config = dict(
    model='image denoising model',
    dataset='regions of photos with short descriptions (Visual Genome)',
    train_examples=101725,
    image_size=32,
    crop_scale_min=0.7,
    horizontal_flip=False,
    rotation_deg=5,
    task='denoising',
    loss='l1',
    noise_std=0.4,
    arch='unet',
    norm='batchnorm',
    activation='silu',
    widths=[64, 128, 192],
    blocks_per_level=1,
    block='basic',
    attention=False,
    upsampling='nearest_conv',
    init='xavier_uniform',
    residual_init='scaled_by_depth',
    optimizer='adamw',
    lr=0.002,
    beta1=0.9,
    beta2=0.98,
    eps=1e-08,
    grad_clip=1.0,
    ema_decay=0.995,
    steps=32700,
    batch_size=256,
    epochs=82.3,
    lr_schedule='cosine',
    final_lr_fraction=0,
    warmup_steps=1630,
    weight_decay=0.04,
)
Rows from block 2, named by matrix and row number. Rows with one number belong to one channel. Each number is 500 + 40 x the weight over its row's rms, rounded and kept within 0 to 999. All counts start at 0. Numbers have three digits each. After the name is the row's rms in percent of the matrix's.
# convs0: first 3x3 conv (model.mid.0.convs.0.weight, 192x192x3x3), inputs 104-111, a 3x3 kernel for each
# convs1: second 3x3 conv (model.mid.0.convs.1.weight, 192x192x3x3, transposed), outputs 104-111, a 3x3 kernel for each
convs0.102 103:500533489524597480504534477494473486542499515553482504523400477547461431511489515469474507576543511577552553492496494556507470535508485493527500514521495517549464512491490586494445553542484483489506521514513511515511
convs1.102 098:546505463516458417484486463464479450497478485507496471478469473502514499491537522547496467512517522556576578480495469415410401458458435503477486459459499520499530490473451524503432523534416519487552469436575491447603
convs0.103 097:495511510503532546515575550440399467465427464497492430495519477476507455564510459506497463515425404489417464479478505447469493523548580515504524519429466519503491501493491518510543551541567471501488508506494506476492
convs1.103 097:559503495512468470495486470506512464471493547434467524524551451562569443466506459515507494483508496523543496508446430429375407457431434527495527448403484463447508421425476409384454535469448483455483478461469484464482
convs0.104 104:502491508538546530504494496462479538400417465513510553518550509450522645482508536460540534461420453482544562525541493459485495513487502465501528470484574437454497534489472508373297495459475500507508458491505487494501
convs1.104 099:499462468499501543477455472498500476444528462489556515517508524395448505444493538446457494531500525502467492508519530355454558525534501565499529540511459515501467526491482496464535620533478498508483491495471500487449
convs0.105 097:532515482539519489522502505531515506512493480469452450436492540438506530460514516508473482513504487509495493488504509504516517509516512517507505496503531487486528498477461486482478490494480468484504471487507484491493
convs1.105 051:554488526549450504545479495586525524580528513567528533578518557582515499579515427462472524512488514501495491510546492482506488496517525551481492534470464493482504487482472463489493468504497564481534518446520544518543
convs0.106 101:507495513513497502513518503531530502510513495542594553523491468516531449453480434459499495532559510500498505499514499485506493483502487497503444588610544482457469503523480511468498511511518493488489511509508493506487
convs1.106 114:516438452494440455543496503516480506485471548534481511535551518568576533575528450477474513488515518522479489507462506506487499483502517575485442393542613491493430544532504516523493411416467487481484461446471480469472
convs0.107 106:529511495534520476501474451463524552484518540482487515536522522565542596552568572487518485535479416496485431486513501467514511509553532547485493476424464460460522493531508548458510521490439497509501490521543509521530
convs1.107 101:532488425505469442542519489460486468494500468538561453482492505456511523515547497512537552530524531562520567537499475488456465525500477425454507412498522477504501451489461450499577401472541489498510427491520462492511
convs0.108 108:510466475509487483509509518500527478529518483504522521480512538475498519542551555495506492441478483539593548483477494488493510495496507474469461464476475561558532504492516509497495486468483498485495487480468472479481
convs1.108 115:470491506487486519494493504507466448523519492501497503479470516464470483513492514487496503535510512501475493482493504474465521491510530458415464526489495495495491477421452520479520565519528488468509523558543519522521
convs0.109 101:522539509537544516522535503547519533588540532538512544442473516492518525495502510522497504502454506528487480553533525522522526550536548502492522528582560514595521479479481473477494488491505477491459501526490476501475
convs1.109 111:512491466534507488539531502474466479503497496493508494509489491471428446506446485562579553596589584590609599561520468532531489545526491472476504508496509501486493412449452462523534471528529494489485454488500470485489
convs0.110 078:513485452567512416540523494509526492462513476506536486483492479543529526487491478509513556541529534477479516546486462544485436523489482481480504477484496462506522527529501554530554536515503475514564458513578472492508
convs1.110 096:503481501499516550461524542506483520462517533462526544487510509513447500546467473509480494511510482509525496487521538514478524517512519469510515491502521493502522481512472475574494469517528467526507439479441449516487
convs0.111 099:502515458543624554509526465435401482448380462510519541550530514547561555506517501584564511576544515596580468529500504530613558500547498501492446453535507496558465485461530447415544409411530512513525528541536527532532
convs1.111 092:514462490506463466509489436459464486472468465459454422475480466457489487516537503482487488499496480519524475520476412535467353470439418479507516516490446457419466490528493426479499459445498506509446485506471452464428
convs0.112 109:523524506545522505496491480468492487480491512454454517525535524488475429546499421502537512496519531520541497505539538491507492519543499460502484438495432464541530518481502498473480509481528516501512521500503538515510
convs1.112 099:459477446483494477499487511521478522555545548523597523547527507531576509527539492495492546467477505471472499539492480561518494531488447473516566496522558507476504456435457455451530393425428508475508500475479505502501
convs0.113 103:495519473519548493521488551517505472554517518482477494473484504542502457454456448466538516476543479507538509531502492550529500450441475498478458478542506498520479526568492510445482500472517501483509485513526507538531
convs1.113 101:514497496513547520540499498486509510510539498515485457491470504483492515473521477517480475495488503495474530438465530513526537537508510463477519517537474514483510499482437489391463498434513533502502486509542542505536
convs0.114 099:515520489497505501525543545551495490491489469516492454468499529455478557492480521495524509500463477467500533502476487487460494531498531540557543565580508548616508544491524489507508474534498498493473505528498501504493
convs1.114 090:477498500477498516500497447470442442466441431415409428544479478501485436469467451500505504489506523491504539440515512479522502499529485461378439484407442483517504446441492452459511450450502510474487506493487491496471
convs0.115 094:522511488533514480499499504547515497516486485460450457431498552431515542455519514506473476518497486511502495489500510501527516501512507520509498503505535490493544501466447482477470484492479471479496453491508481494487
convs1.115 050:560492535561454515549480500577524523574522510559526541574514562579509501575507433463465526512494510502497490510548488480505481491513522548479495530466463483472497491480467457480480459497488565485534522446519543522548
convs0.116 084:537487489550474478519487498479516499465479483515496506466494511403494586554500487502460476442369470466456507496470507376426576501465516529512522515537511540501506430464532600373489531457427462500529449521575468505539
convs1.116 100:525484494407390417504514527531520507485482504502497481497522485473498512486508479506531498490489462493484462517524555439502548609558551485506502476476466500492500576575527568514537548538525475471496439492548496505491
convs0.117 106:507515503530568562514512506484481516489517527485552552512476476589510444490535523496511468548556531482457461537540542520532560532530546474516444464461505445430445466426464425401436472446453489488486511487493527528516
convs1.117 094:609593573540501526568536537505515484491512526470486461557535511529489462582532496453512470465505480493479481478506549459481584493503567560517509471467501515477505522497489484464514514482515555562512464470525534504521
convs0.118 092:433470508446502559438475517521529548514513525491507529551477506525476479536500517495445438516475425540489476489504508496492503489480486554462453584474447529450516488474507437401379525458491537490456549463437555490447
convs1.118 099:510523571532540553488490501514527601468542593495466503521525487431444461483503500539528559436471579511504549537527526519538534512533512486513521470507564500465513387472495384500481468488477492504506508513547489502493
convs0.119 103:505460527518489524511505460517523523550522547488500503453543547505537514447500475493515510506527562488478477506516521489465510509502504539549427532541460531527476504558467497506595519439549465481484441442483459469485
convs1.119 107:479513497414523511443533529552471506609423523544515524527531537492449520503475515523534562472482522478508493462502494504447479510528512541504482507537503529548526531454537572530468463595560537533547516545545482563514
convs0.120 109:531507501501485483513484476517560570502537554514531557491474441520528509465454442528500511494418446485434423474495458517540506500515490472543523482467516532512513484497487479507488492518484535517535530491514523507506
convs1.120 101:409411411418429399415429453524527500564526496525494460491453465465486510485483474498534497552571497483509498551504488575506452540502506469507463493548499523522485453481473441528496436490462569504555489413463531450496
convs0.121 106:516507474507497457499499475538499447525408338528476469482487504496448501505471448535516504605518559535507532484498501494493516486506505534505435516472469520509545495527546488433470499510511519501525522517541496500540
convs1.121 103:496501500485485490464512542494503557538459460523482533450499518475501508482479493538511445600636492539543463469464495487473508475441467410439428448596611453563537439457455411453514421475527460487506436493529465497505
convs0.122 086:469496527452524571467509517471507508444500516448520549474476514526501534511521541490474511483404501475429475473489544482505560473500547551508491555451384547515470454472509509436514450448468528510504541486477519502501
convs1.122 097:454496560431538583481520612456485505526515500518484510505484499517528546534480528533501470572522448518480470537516496444473465529527550532475485485430501511475503514559548477522537443451490500521543395470579452476503
convs0.123 100:505553480553575498515516446525478486443403469493447481372444432407481450457504473528496506531549505518534482459504479477520474495511481537520502505500513525532543499472474532503454529514425482511502491523531497524519
convs1.123 112:495483555487449514478459517543524575547483562530484526513494546518517524489497495488499521497488503503509489487492485471477456503521513505548520542528528518526475550554506503486515477462477531501500485486498472473455
convs0.124 103:510545508526574501488509478550528507482448461519466446483486495440491493463578574464530541476520488528552459501509468481503494506515520480571521552565452546535541498392490523399493527500541474489493473479493441463455
convs1.124 100:479534544490516510497536516545514487534486466465485506515474435513511455435449453513490456486528484445475455493463500492483503460482515589460506486485524436484487487445490478483486570582515502490518490398493435405482
convs0.125 102:482490529520522534466503517468513493381481442408532559508465456580484472485471461507483495567452505505494493517522531509482508493486536571536527463449376488493470520464505461281393494437499525491468560527473547495465
convs1.125 098:485475536525503532507507528458501525470488529507475484450505474443479414526553515505533496534537441520507421484506551411493650458491551481510550499507479436477500524502482531455463509479512510494541498483524503490514
convs0.126 101:552545486545506444516502515493508461482492414464511456490474504547519579476429502517504542460437533452426504524469463587527541547512525519456510438518552543541540531503490545517523567545560493502527458478526468472503
convs1.126 107:490464454537484449509472438452438436490501483491515502503483492509512478488462495508522534456498513441440450503525510543529466494467461483484509537501543516480514492427474464421427449417440533511530532471473535471490
convs0.127 105:500510486495492475489483454503492500496505487483474444560493514520471451524544507549643575593678587518591531478486491495497488520499500575620489495609520448555419472484522486453524498479484471473480486482486508513498
convs1.127 107:502488492516491518491519544490490482518479513481485532498489471472492488458441412448449478461500523494439441483520533490489528507483492468475494493502492480451374456474460486479496515517482456454464539537517539541511
convs0.128 108:476519499514510483542491516532497515537493505546512512529496511518504425476543487507506494533569542495532518489493472506516476458504439507486476536471451491503469469496500415527445456542430479490515476489515494499517
convs1.128 100:504483493512502538545475552528511453495547524525509453554504528466454442466485481480484454459456459492466532518523493528508458543517498467458425489487482479474532431505495505520473512492523496549507450534545493477499
convs0.129 111:476493483501504493483501481532500511512485491537502531508536533524534515505523521497457474484406407483406431507508500496505503517531523586610568584580518537529506500465553470423488539448483494523504493515503475492476
convs1.129 101:484526509487529526488516529440466472442496487438456472487525511517537521514517536657597575602491511595536564433460532416468537470516569488517484479491480471475485526537520532523538533535514579556572518496536500480537
convs0.130 099:472456457440457455483465483550517481516465458515463477536514507494490482505541535487459473550534532543550487468493495487527544518542549550527537579472571533516527469431486499516489446500531506474470472435433470453461
convs1.130 105:580535570532469532542498515467493489451504466462456458519494496508501486480473498537521470465505492489487510480477458544527476514505474498497480451452475466439465459485484443477501482490544516493503507478549517508496
convs0.131 103:492497457497541498531557512533522524538535531548543530518530532458512456460462407534583549503581560477571523489468486503554505489503514549555463497473474456528519482484514500533531539468503462505490506610520500543500
convs1.131 110:540560537523488517517571576495551564488532523442456490493467517440416444473471475450506444451543456439492433476460480533469475505512504512469483474488541504530528489550511516608559541554491519484512488414516522481527
convs0.132 095:490484500508544524517584547370414441466514535514566570478527476427448494493402509489471484493499462523558499491530492474478460460444463456431481462483499503506483434391567483359534549626472528542525516501499503482488
convs1.132 096:481455491514513506460445419457450473530494502539528536487509475508537472523502463452444469447501520457513502487533462514533510549521559506528545519497532511442496421333400457368443502485447517526516502484486485469506
convs0.133 094:523474500519563551516617540471505462539530471449418421522588464475493483454397487499499524455395507489539529573677535496496439488448472459419517536514536525522488507675567538517478511426446521545509493472481506497512
convs1.133 100:497439481475473498401425390484470468496450453501528537508506473510524522460503522519521494517526496508537511473511467474454428572562479547592528526496503529479500528545494537480449588490463517499527521444495580524486
convs0.134 108:511558523513563525513533507529498544496497516549522512501510503481488480504492478410419499320384366468409312496477466478492518503511530334492558368377398458271308505479500532532537510503519456472502460516569495540570
convs1.134 102:517540536531517487522511511557520490516517470503502486472486488516513514482473488555542484549532470511503476491470488499452510521488524672630535597521484520486534473511469408440456450491507508455439444430421519476446
convs0.135 091:592559495547459402479409405425399475437447534526539589438467514456472499541503528449431448462432461517523489447459490457489530522540557486432531475548541530543567480417495576463597549411517428460486455516547517551550
convs1.135 099:490528569413433462507444436517526448429532519456524479476489440533555528550523473524540536516504528480499498477470466398420441490471426518540554535559497525481474513490501495481492510497555549526473425475486477496489
convs0.136 089:530531517563595507500541545463474465518471491478503558450462432468525480440487451505488528481484523507479478493496513502550525492519496492526534503565508501563478511561502456532546487480514476536447567711583460539492
convs1.136 091:508506541507461499562523570498517497544557530535508484496492513441419445501448459525537462585607506509537474487499520500499531496502530461439466448441473488525574476529466469568553442514514494473492470417436490491477
convs0.137 091:509502505515496487502496501509486496500462476566522510484506504420506593492513470470449516542567622519486460504501530418488623510482524518449493503512504484509426481487553498391581520443476464495495468505509465502505
convs1.137 102:550548546535537445553558561483505492465516527514494517491513484556548509545486469477482451528561548454541516456463465299344375530493424522499522524603568525469417544519501527457469526560513493521549418506584501520545
convs0.138 095:436435434476478479524610514556558515523569552476449427506516482492541520511466476499433475467456512495524554539551516533561503517522493518440472427481494502532476513546532490556580569523495493524508506498514483436489
convs1.138 097:457403505474537532481526509508427456484488542516544526483515506472546538400408419470400448482566555471510479502505517498478545498484509519504485539513502520522460516489493503511468521511519497477446474483486483469522
convs0.139 100:500485475467417507470428488464446536405337470476425559523497502475487465518503542476504508465448519494502526386322426401297399501390512424489452437420422433429408524508467504498491496517492478448451480441439458438446
convs1.139 095:450508495466527505474530512469450463460451488433457489515464470493427412492456457523521521537522521502519521498497504472426448459459491476519478516547495511533496480456473534537524522512532555610590579665655546572602
convs0.140 094:440491496447557578427510527541496537526492534508498577484471476553505528473485516557510517506481563542542525543530495530504470467469461539490518512525547498517554548496544510419452532450486575514511548450428540460483
convs1.140 099:415456578440489599416484530476461468518499545521549566497512492535535470537547542473482482538534503521507487471483439505499440483500406430469511486519488494475460481439490504461457463446434557579592470496559519508514
convs0.141 104:514497510527498503507486503456494536490501576424440498533513523532470495439540566495448494506523461493499481485492520489505508481507509494483499518496527514498500507523512523496469501485483484488490515505485520516503
convs1.141 103:477497514471493477511496503524541503501539496490537473475485509460445492501477448470490492481485486529540493503495521512475487496497493514480448577469425511505504548558479525579478516552531495465456508499452489478483
convs0.142 099:571519448612614521540491462530502533524443441607552502512511561535455601541541603490470513507505482533543510528509489489515485568543500501520508578553522519515495514483485546361309506514464474500531459485532476491538
convs1.142 098:483439437461454478481453453518500493496437459522489499401442439437513493440463422491507505460533539450497468438482531381407583464484547466530480494539491499496489493516524481460581536505532575565554423363449513452459
convs0.143 094:525538504548526509532553514508472497482428447469423430425510580412498536478542527456499505466491451491497453464482487490515512493507470484481531481497543496525537452463447455467458463493524505525529498539518495522515
convs1.143 092:580543553580522540543501526539527514533493509565530546567535550577521528534479472544523549510503537514519528522549525510534516527547530451400434479427480482451480473464441467481444449469456497467497496452503513506527
convs0.144 099:513506432515515421478490422538474490547482536568542543396521567431531534536572542432483403431457328435437326468478475505514485525522449486521483467518479457477468462472415497458433533483489485524507475507484474485461
convs1.144 109:573514535567497532525498507568546574523524561507504546571514561567528555560508507539513513524485513568559541496492457485467438500497487470455497521463492520489442480502484434446493440450458512467496502466488452459470
convs0.145 105:458543532512601494511478452522477426525473475490492532492480482488467494490524511520516502517511485516561528515459466491431511485498546502492516543519542556506553511435363457267373473432545516505494514484529510507522
convs1.145 105:387466517452529507425486473515515571496449503546513505507487498424474471454476508454498561470501496472458468606512519460416506491485470470454459470475534506486507486445451467369466507462492616548502591468460468452500
convs0.146 103:496409495501437464516532509533581533530576569480564567468449494523506490487496504478417456433481486477523495491440481519508491536623569489437519471536491524532457522529467494570479529488580522514506493425490515489525
convs1.146 100:510460486472453491528520501506482466538500466476528515499500518458429513509491472500503540497507565531478521527497488503464432483497452537511513548513474547516503488532554479571501554529469499519553558573568496499521
convs0.147 107:491496490467457488456447485511474485541520524544504524480490460516492494544474453515462493533460487530464464481510509521534546511516538555525593586559511596602534535527517499505515493532547461447451481468467496485472
convs1.147 101:537560536500543518507525540474478467462476482479477477511495517520487494497502521450488497470539507515541522494513491511519508481500519543555502580556484537476450415476526476492538550541540514566556500520500502507474
convs0.148 109:503499494490540502476512487480502565487535574463526568455500490348454531406499509529452421555515451505479444457484482429531529476516518533509456620532490526456445520487530515478542509489462507498494517496501523487493
convs1.148 103:508504488476459494512511496467497512512500564489531548481478512433409494491492521490488442467483458475489445505504516481483500492521530471501483494512504523546475455486558488475546510477469517493473528515461550517511
convs0.149 102:463489512445453507509513531473518536528572557498548520471452467533545499449530523509481494485464447535499423469509507455503519476499492509548565556566507547525528487478549500482547502486531485502490510530499483517499
convs1.149 098:470532445516580475493553536479470453513513528496526538521585540492545522445522539533534489557478469502439456478501495450510527471536516432434445426484446497497488599613581557505473507490470536530529553524492508488478
convs0.150 086:393374468444501530516595564507527520498523483487486406503540447479501450470471463487490518482447478487436460532527483482454427469442446480472505502500521476452415503589490440493466491515415607613534527484448471405416
convs1.150 090:413426433451461452488479464473510536483497499470445479476515523457529534446479482520458470505495477505511477560574522575521522492525591543519500505489525481498492454453475543437416496447482458398442462448475518465492
convs0.151 087:489508520482530584489514543474495522439471486457527518504494483637516476464437486478468526507446523458435502534484441656493343519489437467498525450507500480508459477423439387369314492492484547499448596508430542496467
convs1.151 097:498457526504488506440469509483493473512574486497533496474513505481548517457494492505510486524519486527517532571522455788611527563490469515496499548537501523503491531505581476520560488513544523473475592492462545510470
convs0.152 109:523534503555550521525533538471441480441416426474447495445532515473571539493548485518552543497517523540567552521546476535584506470524474526514530513549512510502464481495531481478526499484487499521477510528489458498465
convs1.152 097:439465465437469502441482501461489507489494536432463514488522486510528511485502514523541576536513588564532598499521536517537515479498507483514490520526496501517505472535567498515570495506529518523558551564533549573554
convs0.153 090:490494452505530452510489493539511497512471462460456440403485557416550574461539542490468441501500455491494451482504491487515497499511494522508493519523549510527557481440414476470436482487446455472493451486484465488457
convs1.153 049:602531562613481546579495532574512505550480487530500531558504555546483493544487447454440494502481501489493476519563492491532492503530535547486513547485495487470501513493490468497485459494478573494533539464533557533564
convs0.154 106:500527485527490412473479535486409459473410429504520483465501520451437493500485460463568543532637571547520457480468472488481517535513494520571522545599440524547408517507586540461572500457514520510512532532557536497504
convs1.154 098:530501511483467508495498524487488515482517491458501501484487451513531431511498416483470547481474498501497514483487513511430476524472505465431554430538467557482375524475468549451487515512513450453458449410461505408470
convs0.155 099:502479474498490492503499472498489441477526539494541514481507521457491464484468440503608547531563522452308400493501511475477492509503492562618510554551566577401467505499501507475495508522539516522520502504510503509498
convs1.155 118:544515524522476484513510488474437483482469456503452439500477442482480469455473455440456471483486482497465454489489510494475499503506516574411475450416584476539546459430527492485530567515536522525532507484461481490491
convs0.156 102:487486503505498490476464451508524566474454522537525564415443490470478509433479494581561570600545529590507450502497510572568561531543539508453522522452545502434487525523517480509512500476465496493473477473476494485482
convs1.156 092:443415412440424427498460446542553512534551517462516475443509482505551506489533483574582538570572493540537518499529471546557455517520487485475459520505462498460468431449458469468465392394411517499544503491556586568598
convs0.157 102:491532523472568584481518524491531471522562441513573477528524521557597464539572428496490499472526588477512514504497498515497476492527528483518504467535510451508531496464524370325512445492509487437493525446467496471492
convs1.157 102:465479458519511435473486427528521550512551483499507505487457458494478473473494491513451464506425428481497479495488532579502557497478517495535493489511484500514504437503457451488469484503542489503492489517458474529481
convs0.158 096:512563501559535429503509498471430495416400560493491580525505536474526544451424402492504533490541567522552495516484559465460646484474578484518504497542501502488471468412527452409623508465492517496520488522606494499538
convs1.158 099:389492494370536518452590580475444521471466544499509560454447482491521514455418442494479456528547495486487494431400495444403441465490524423447474542566498556527477562502462554523498522509439512487492489423464555479533
convs0.159 103:505477510517537508502549461437393475537501546577547578474511501498500466517506481465444429480440476503432516483488453477478457494510472391274458544468485567488518487502509458486514488506502505520502525557535507525513
convs1.159 112:531501489575568541550554536555531502470462448407438484543548551561543532520532542501511542535527508563506494522512543509498559498519538624498482560446491540506558442450461475469477513510563509486535485482476520498481
convs0.160 101:491537496492548541497506494551534519572523481561522530521486482485470454487534542473413517440278385520422452511501563488488521496503540511469453493449448525472465565528491545461456520515491492466481521451441500438461
convs1.160 096:468463515436457483464478478491534418505545436480538511472518467530565500490539526531504492482522474448483421525477548487485575463495533492528521475451493511556521615531484583507483490480442504477500480452542482455543
convs0.161 103:513511534532607459441525481487478516536457519543539557515530504494402539528497483488498501500538525502526503504523527448437513499477497493468446549528509518493503432425543570567510503594445515538540489450531494488529
convs1.161 101:451532571343446588401484536515503502478479528505544563448494468482471478469510467494517550486514519548507492460512542470428556528549561502522513495481552521441486512530438553513432533554454546497493549351441576514480
convs0.162 107:540517508514481493511502503527518511485484521526510543513527495502509514505526451477498486469490476438497450493493471517513490503500462576533524561523571487517478500485510476464431476445388473497470508519497523531496
convs1.162 111:578558582509490495513491499459542519487562525517558520542555552500498517533495481531533536504507515546535531545516495493498456503523496505463482469438462511444432490494502469512514497515497532503503494476494520505505
convs0.163 100:533479486556519452526512510525533437496514456483511465559497511522557580467478440514509509551455460539520499516487439504525503513503481531532522555543479542568474510493461462452524510445488475495486437534581476494514
convs1.163 099:549499466522460473520520518516488573592458499577510535551507476457471453512542501525504514528478531505465488508518517472491502470507516471475466448397490460481545518518494593555530535484526449507468412479448482504456
convs0.164 110:505493495522505502495499495534519519516482456520527528509474484532481453531466428507471468472301461505352444511513540527500513522518534580565549517432514511496473519494504493484528490470492478481471490504496476499488
convs1.164 122:501501502507478531503480533500508512504495404526489477508505469515535506473461461558557536583558569537518510509519522500535528502538537502524498497540554486476483457469523457503499412415406529515549551480530522490597
convs0.165 083:553614557494452489439336435529510535491500490477503497520492521448438427503539501518546484521515506523513493486458490490481472545561544499499525495472506547497509491443465497482480455513509421371416464475459576663572
convs1.165 103:427418472515473484538476459511510461534549480517528460490473514504430474468421468486491531501492510530522496495462524500472542543484491477498467490504498496538544444506497466550523462549557500446486513571510561589515
convs0.166 079:517510505515527513532533518478497496482520498486491478495491495476493482462461435504472422508512488497502492524529538532537525525524542493513419497514479505507493500499493501509490490499506506527520507535512484504520
convs1.166 109:511451506475417488474446490484476456479480477478470505534463488478430464471428451549569512571593549522548515548511492509471474523497482563532515537510500482463469494503473468446440481464468501460511480438497501486513
convs0.167 099:515517493482514515497516519529552551466468469389386394482510528463479519469476459530570526477473483460489518497505520490494497476495486483529498467520468504559478500498496491453462494510471507509497490486498523532507
convs1.167 101:517470532540518501501482487557595546545605572497453507503480496513490499523469524482500494499571551443466462490508487510524469494514527532479491515496501468522467528603537502557507509559517470482468493510517494473508
convs0.168 097:522515495540543497518517490536513501510487481467447450443496537437511538468507520503468490513497490508494504486503514494511515504504513518498504491501536488487517494480463492486474490499485480483496470486485496503500
convs1.168 053:546483522539450503541478489582527522583531514569533535579522561584523505579519430462475528515492513506500493505542488484507487490514527547483493540478465498484499485486477464497507474511504556483537514453520545520537
convs0.169 098:531485463441456510525523493532528508494486476494468506430485516467490460465510461483479479556565492501542437491477450472470480511496498599639564619574524530573517490513483509496517503514477488488480490513483520543500
convs1.169 110:484470480526568544548526488500485521503485460506484482568482504498495514437464525515479451474429474469480496510523522560534516488503484518495489524492484424476507439483478507525461497495446515528540492455493517507523
convs0.170 103:523520537548570497558563486509523478466482444447431416427493518432496461466517492497505552475502546538534494471454453443445461468478492457439544416512516487530398473446501529478565494414499519519518520517525526514516
convs1.170 109:498495469489498496420440455481463456522507485518528494476438439484448472410435471454515523463495501472467493507498497470497522495543547453406466416477472428467490502479494463491478533584532487486493463434476474475479
convs0.171 070:592464429606462366556505477451507527416475548435475479500493508491502551481472484498501509505494536474458499478497491475503542501516514472493502479520520468489499480492493476496530488501432415487570397512653412482569
convs1.171 103:600565491573511404581490460482475500448487574505508519518501489500459468488459454484498469480521458467507462517506528483455451525543533458466487515519537504548551536493497512531501497518521467497538361460467466545517
convs0.172 096:507483453460453433464427403543474477511462484566536554429484483439466482397444430548533538557520511535487459482503476472516497496537504510515574510432489521485466519511495504543545526539532472510523467520549469497505
convs1.172 100:552498489540494505521516467576505494541460436478507493534460507466438433423476501534541516532529494496480462517536493493537507494525521466445463467485495453492479508528516503555518486533529548518537536558572475488511
convs0.173 097:492468498479512541520569572516578565516610523482551420511519541563581598427422497507482514492505501510504493442490460518512368476437413458509524500519519545562526514561516415524494517533393526537502568537474506470461
convs1.173 100:449405419430475497453510464496546518538544525503499512492547530478518477502485467599515507506499505480531502668579433637472458504443519440458489485482524511550497454455526542524525539475504555562468567517462481453485
convs0.174 102:543552523541566516515520473491460456536574558544571542543487437558537434530487411475445420578505342563529364476489478505497494453475465604496440571461408601590511548509549525525551494523511531529505528517521494503506
convs1.174 096:496512459474481434459491423426443527442484550486479514456477481437503523466464469527488500576524518531498530506520572534487555502485515600581519489514528495518555519464450464507528480449506507531535501505528472485515
convs0.175 086:497480432512517467540520508560529517524478471482439435414479552421547562479536520470464423493510456478480433487502504490513510500514483527520494539523530525536532470440384468463413492478431476500517460515497477494485
convs1.175 060:598549567619514554575502524535495495529471491516486531565506554542484515521465471488469501469466503468492492554607536522575528546579563549507521558494520507491524521505500478500492464495481542498521539470536542529557
convs0.176 104:448512489534624543475528499523545515507470494478447479473518470506523519464487476506563551560595514529566536470478454503571495472501461488491505512473468517463478531498495397333396437424464513479524504476500501487534
convs1.176 101:475479512491417503468434479471508506527487471583542486495452429529517515475517468451476534475463550515467532501500512535530550484483492482470478481485456530537526476454480470423513542522465452497521435476566527546512
convs0.177 093:495530510504495457484449449496462472518501492487497488538537538493483513492499475515487469496361419500490478515537517510506476497500468529461504436492541524590527502487474511505516529488516486482509503513508483502511
convs1.177 096:524518530509483473534473459538524525473513534491497471485523565498469513514488495367458495399549512482537494469515516500485517506460487425500521522551494513487507591540505550558502527519477541524521530523503485474477
convs0.178 104:479509496512537498464484435516468502502486515512501532514500483487490455500519522463474486303369281541492419494485501504530541508514519454517518473517343564465389505482518494387478523520540501505509520525516501489484
convs1.178 090:559512544547499540527497536494510536505495497507518508508469488473446453493481515496453519448394460471463498495469488465448476493492509638564482493344352454401386562506460549505505538506474529519520535505511511480480
convs0.179 087:481456457506510486570593543473514566485490568437430493524565513467457420452409446546564551487531508505517475522546549466422459463429465501545503515520459483511482491391575512371520565328464525575567472490506438444478
convs1.179 089:439427445469457505476498487477509547483512540503535514511473486537550540515498501493494457531577493470459437550488493505480521513490527450426434499495468475519521550523449510498442533615500498488484467452473435445480
convs0.180 114:513525468509522473461496447524499528522520535570558591467496479502570540481534509458488516466457493465454488456517467541573547480524490529544515551551495530527509471460511480467462479471470494509491514533530479507498
convs1.180 102:609526530614517513575525514510503535514536548489486495507527559502501495540528484531516580525514549528512536546519448576534437534485468519535542498508501471475480462460495402444520464497584442508495484540561498532556
convs0.181 104:504507501491509505487468490528496526477462475422443434449486479435563537434500449463454475506476496540531538490516484505508514490469522537492536553446479516466469486491496514511511500479480480487501457521499512507530
convs1.181 097:497472506508533557515534514524555472460482451486494494526487471551526496467465478486436480523537498506511476538543525517493540511478482530489523476448476467426449516631565511593545541555526524505499516532535500478511
convs0.182 099:517515521522514523512498469489481432486582486497538507479486520435469484552584531511507545472523499578581420481512482497561515462481480510516547591590508570485476488475476515433489513489476505544560570578578515522541
convs1.182 101:581491500526461485562504495474499492515482486504481514485488463527498528564508525507481463524502451493472469502521532528490510482502518470392488494511458511479503455444458446426424421422498459440427484465433445482473
convs0.183 101:512519489510537503499536494529502558473478566476467522445495499451490480466497408527534495497556523523548447459471425518544451507534439477523544468503532484488519497503508396371462381470504484506538502517543503509512
convs1.183 100:486441517544454468553513529527512513454452467464476479533514524500540514421486483527485460545506476457469488532525536585549533494466486425467476508526498522516500492453497433468503504473486479481516453501495504493438
convs0.184 090:475550590443520578456469524442465515472499537440483541509482564489471522498500530444416454411448520530579587462479452497515470498508471450484560464542620496507575515492549490413562546466547545478446602521450586547493
convs1.184 096:514594529485581517453506533475545513442507526452506506501498506534527550536501554471443479484483507496522503492518529473533562484478501549571564571515450558473489494483484489471459522526514508489490505466560492446517
convs0.185 105:494512507542524476537522481516466462504487474560513554477523508439547572435493501504518498541510516508496531519515481457494456512523494522520530522494506531529585533473457512376386566380424504509504498531547474497510
convs1.185 094:527479509571474478576534497512504476467489477493530532481508534434486522408402461452498560469502548447475526455452531441493601506537597575554577531499551497468528568473470531467510525477470481484465505521535508515523
convs0.186 107:510523504515485501502487503485477529555475498516536563558515458533628585584503551496504522513505489515507506507508495473452523473489465488485469479477444476452478504502534474533476500475482492493497502489491505493489
convs1.186 139:507497494487482509482492545527530525536544501521504553505495519538508465508520471474533491492527469503526504488501493516502491498485491479490520498469511504506544524481504507600539475487518477476462508457433503536476
convs0.187 101:563536524557531432547501420469492450484525486493480502491503471454550539473520463547524513516500584467482542453486462504558517475488481425400429412455527461499477416470500361378594453422545499527541489560576494537534
convs1.187 098:525501521532455499571492475541480475520477497469499528473453482483470504490539557487533520468480461474516474483432448519444406515473455512550519520512486507515521458464413461517496414536526532495483487506460520539453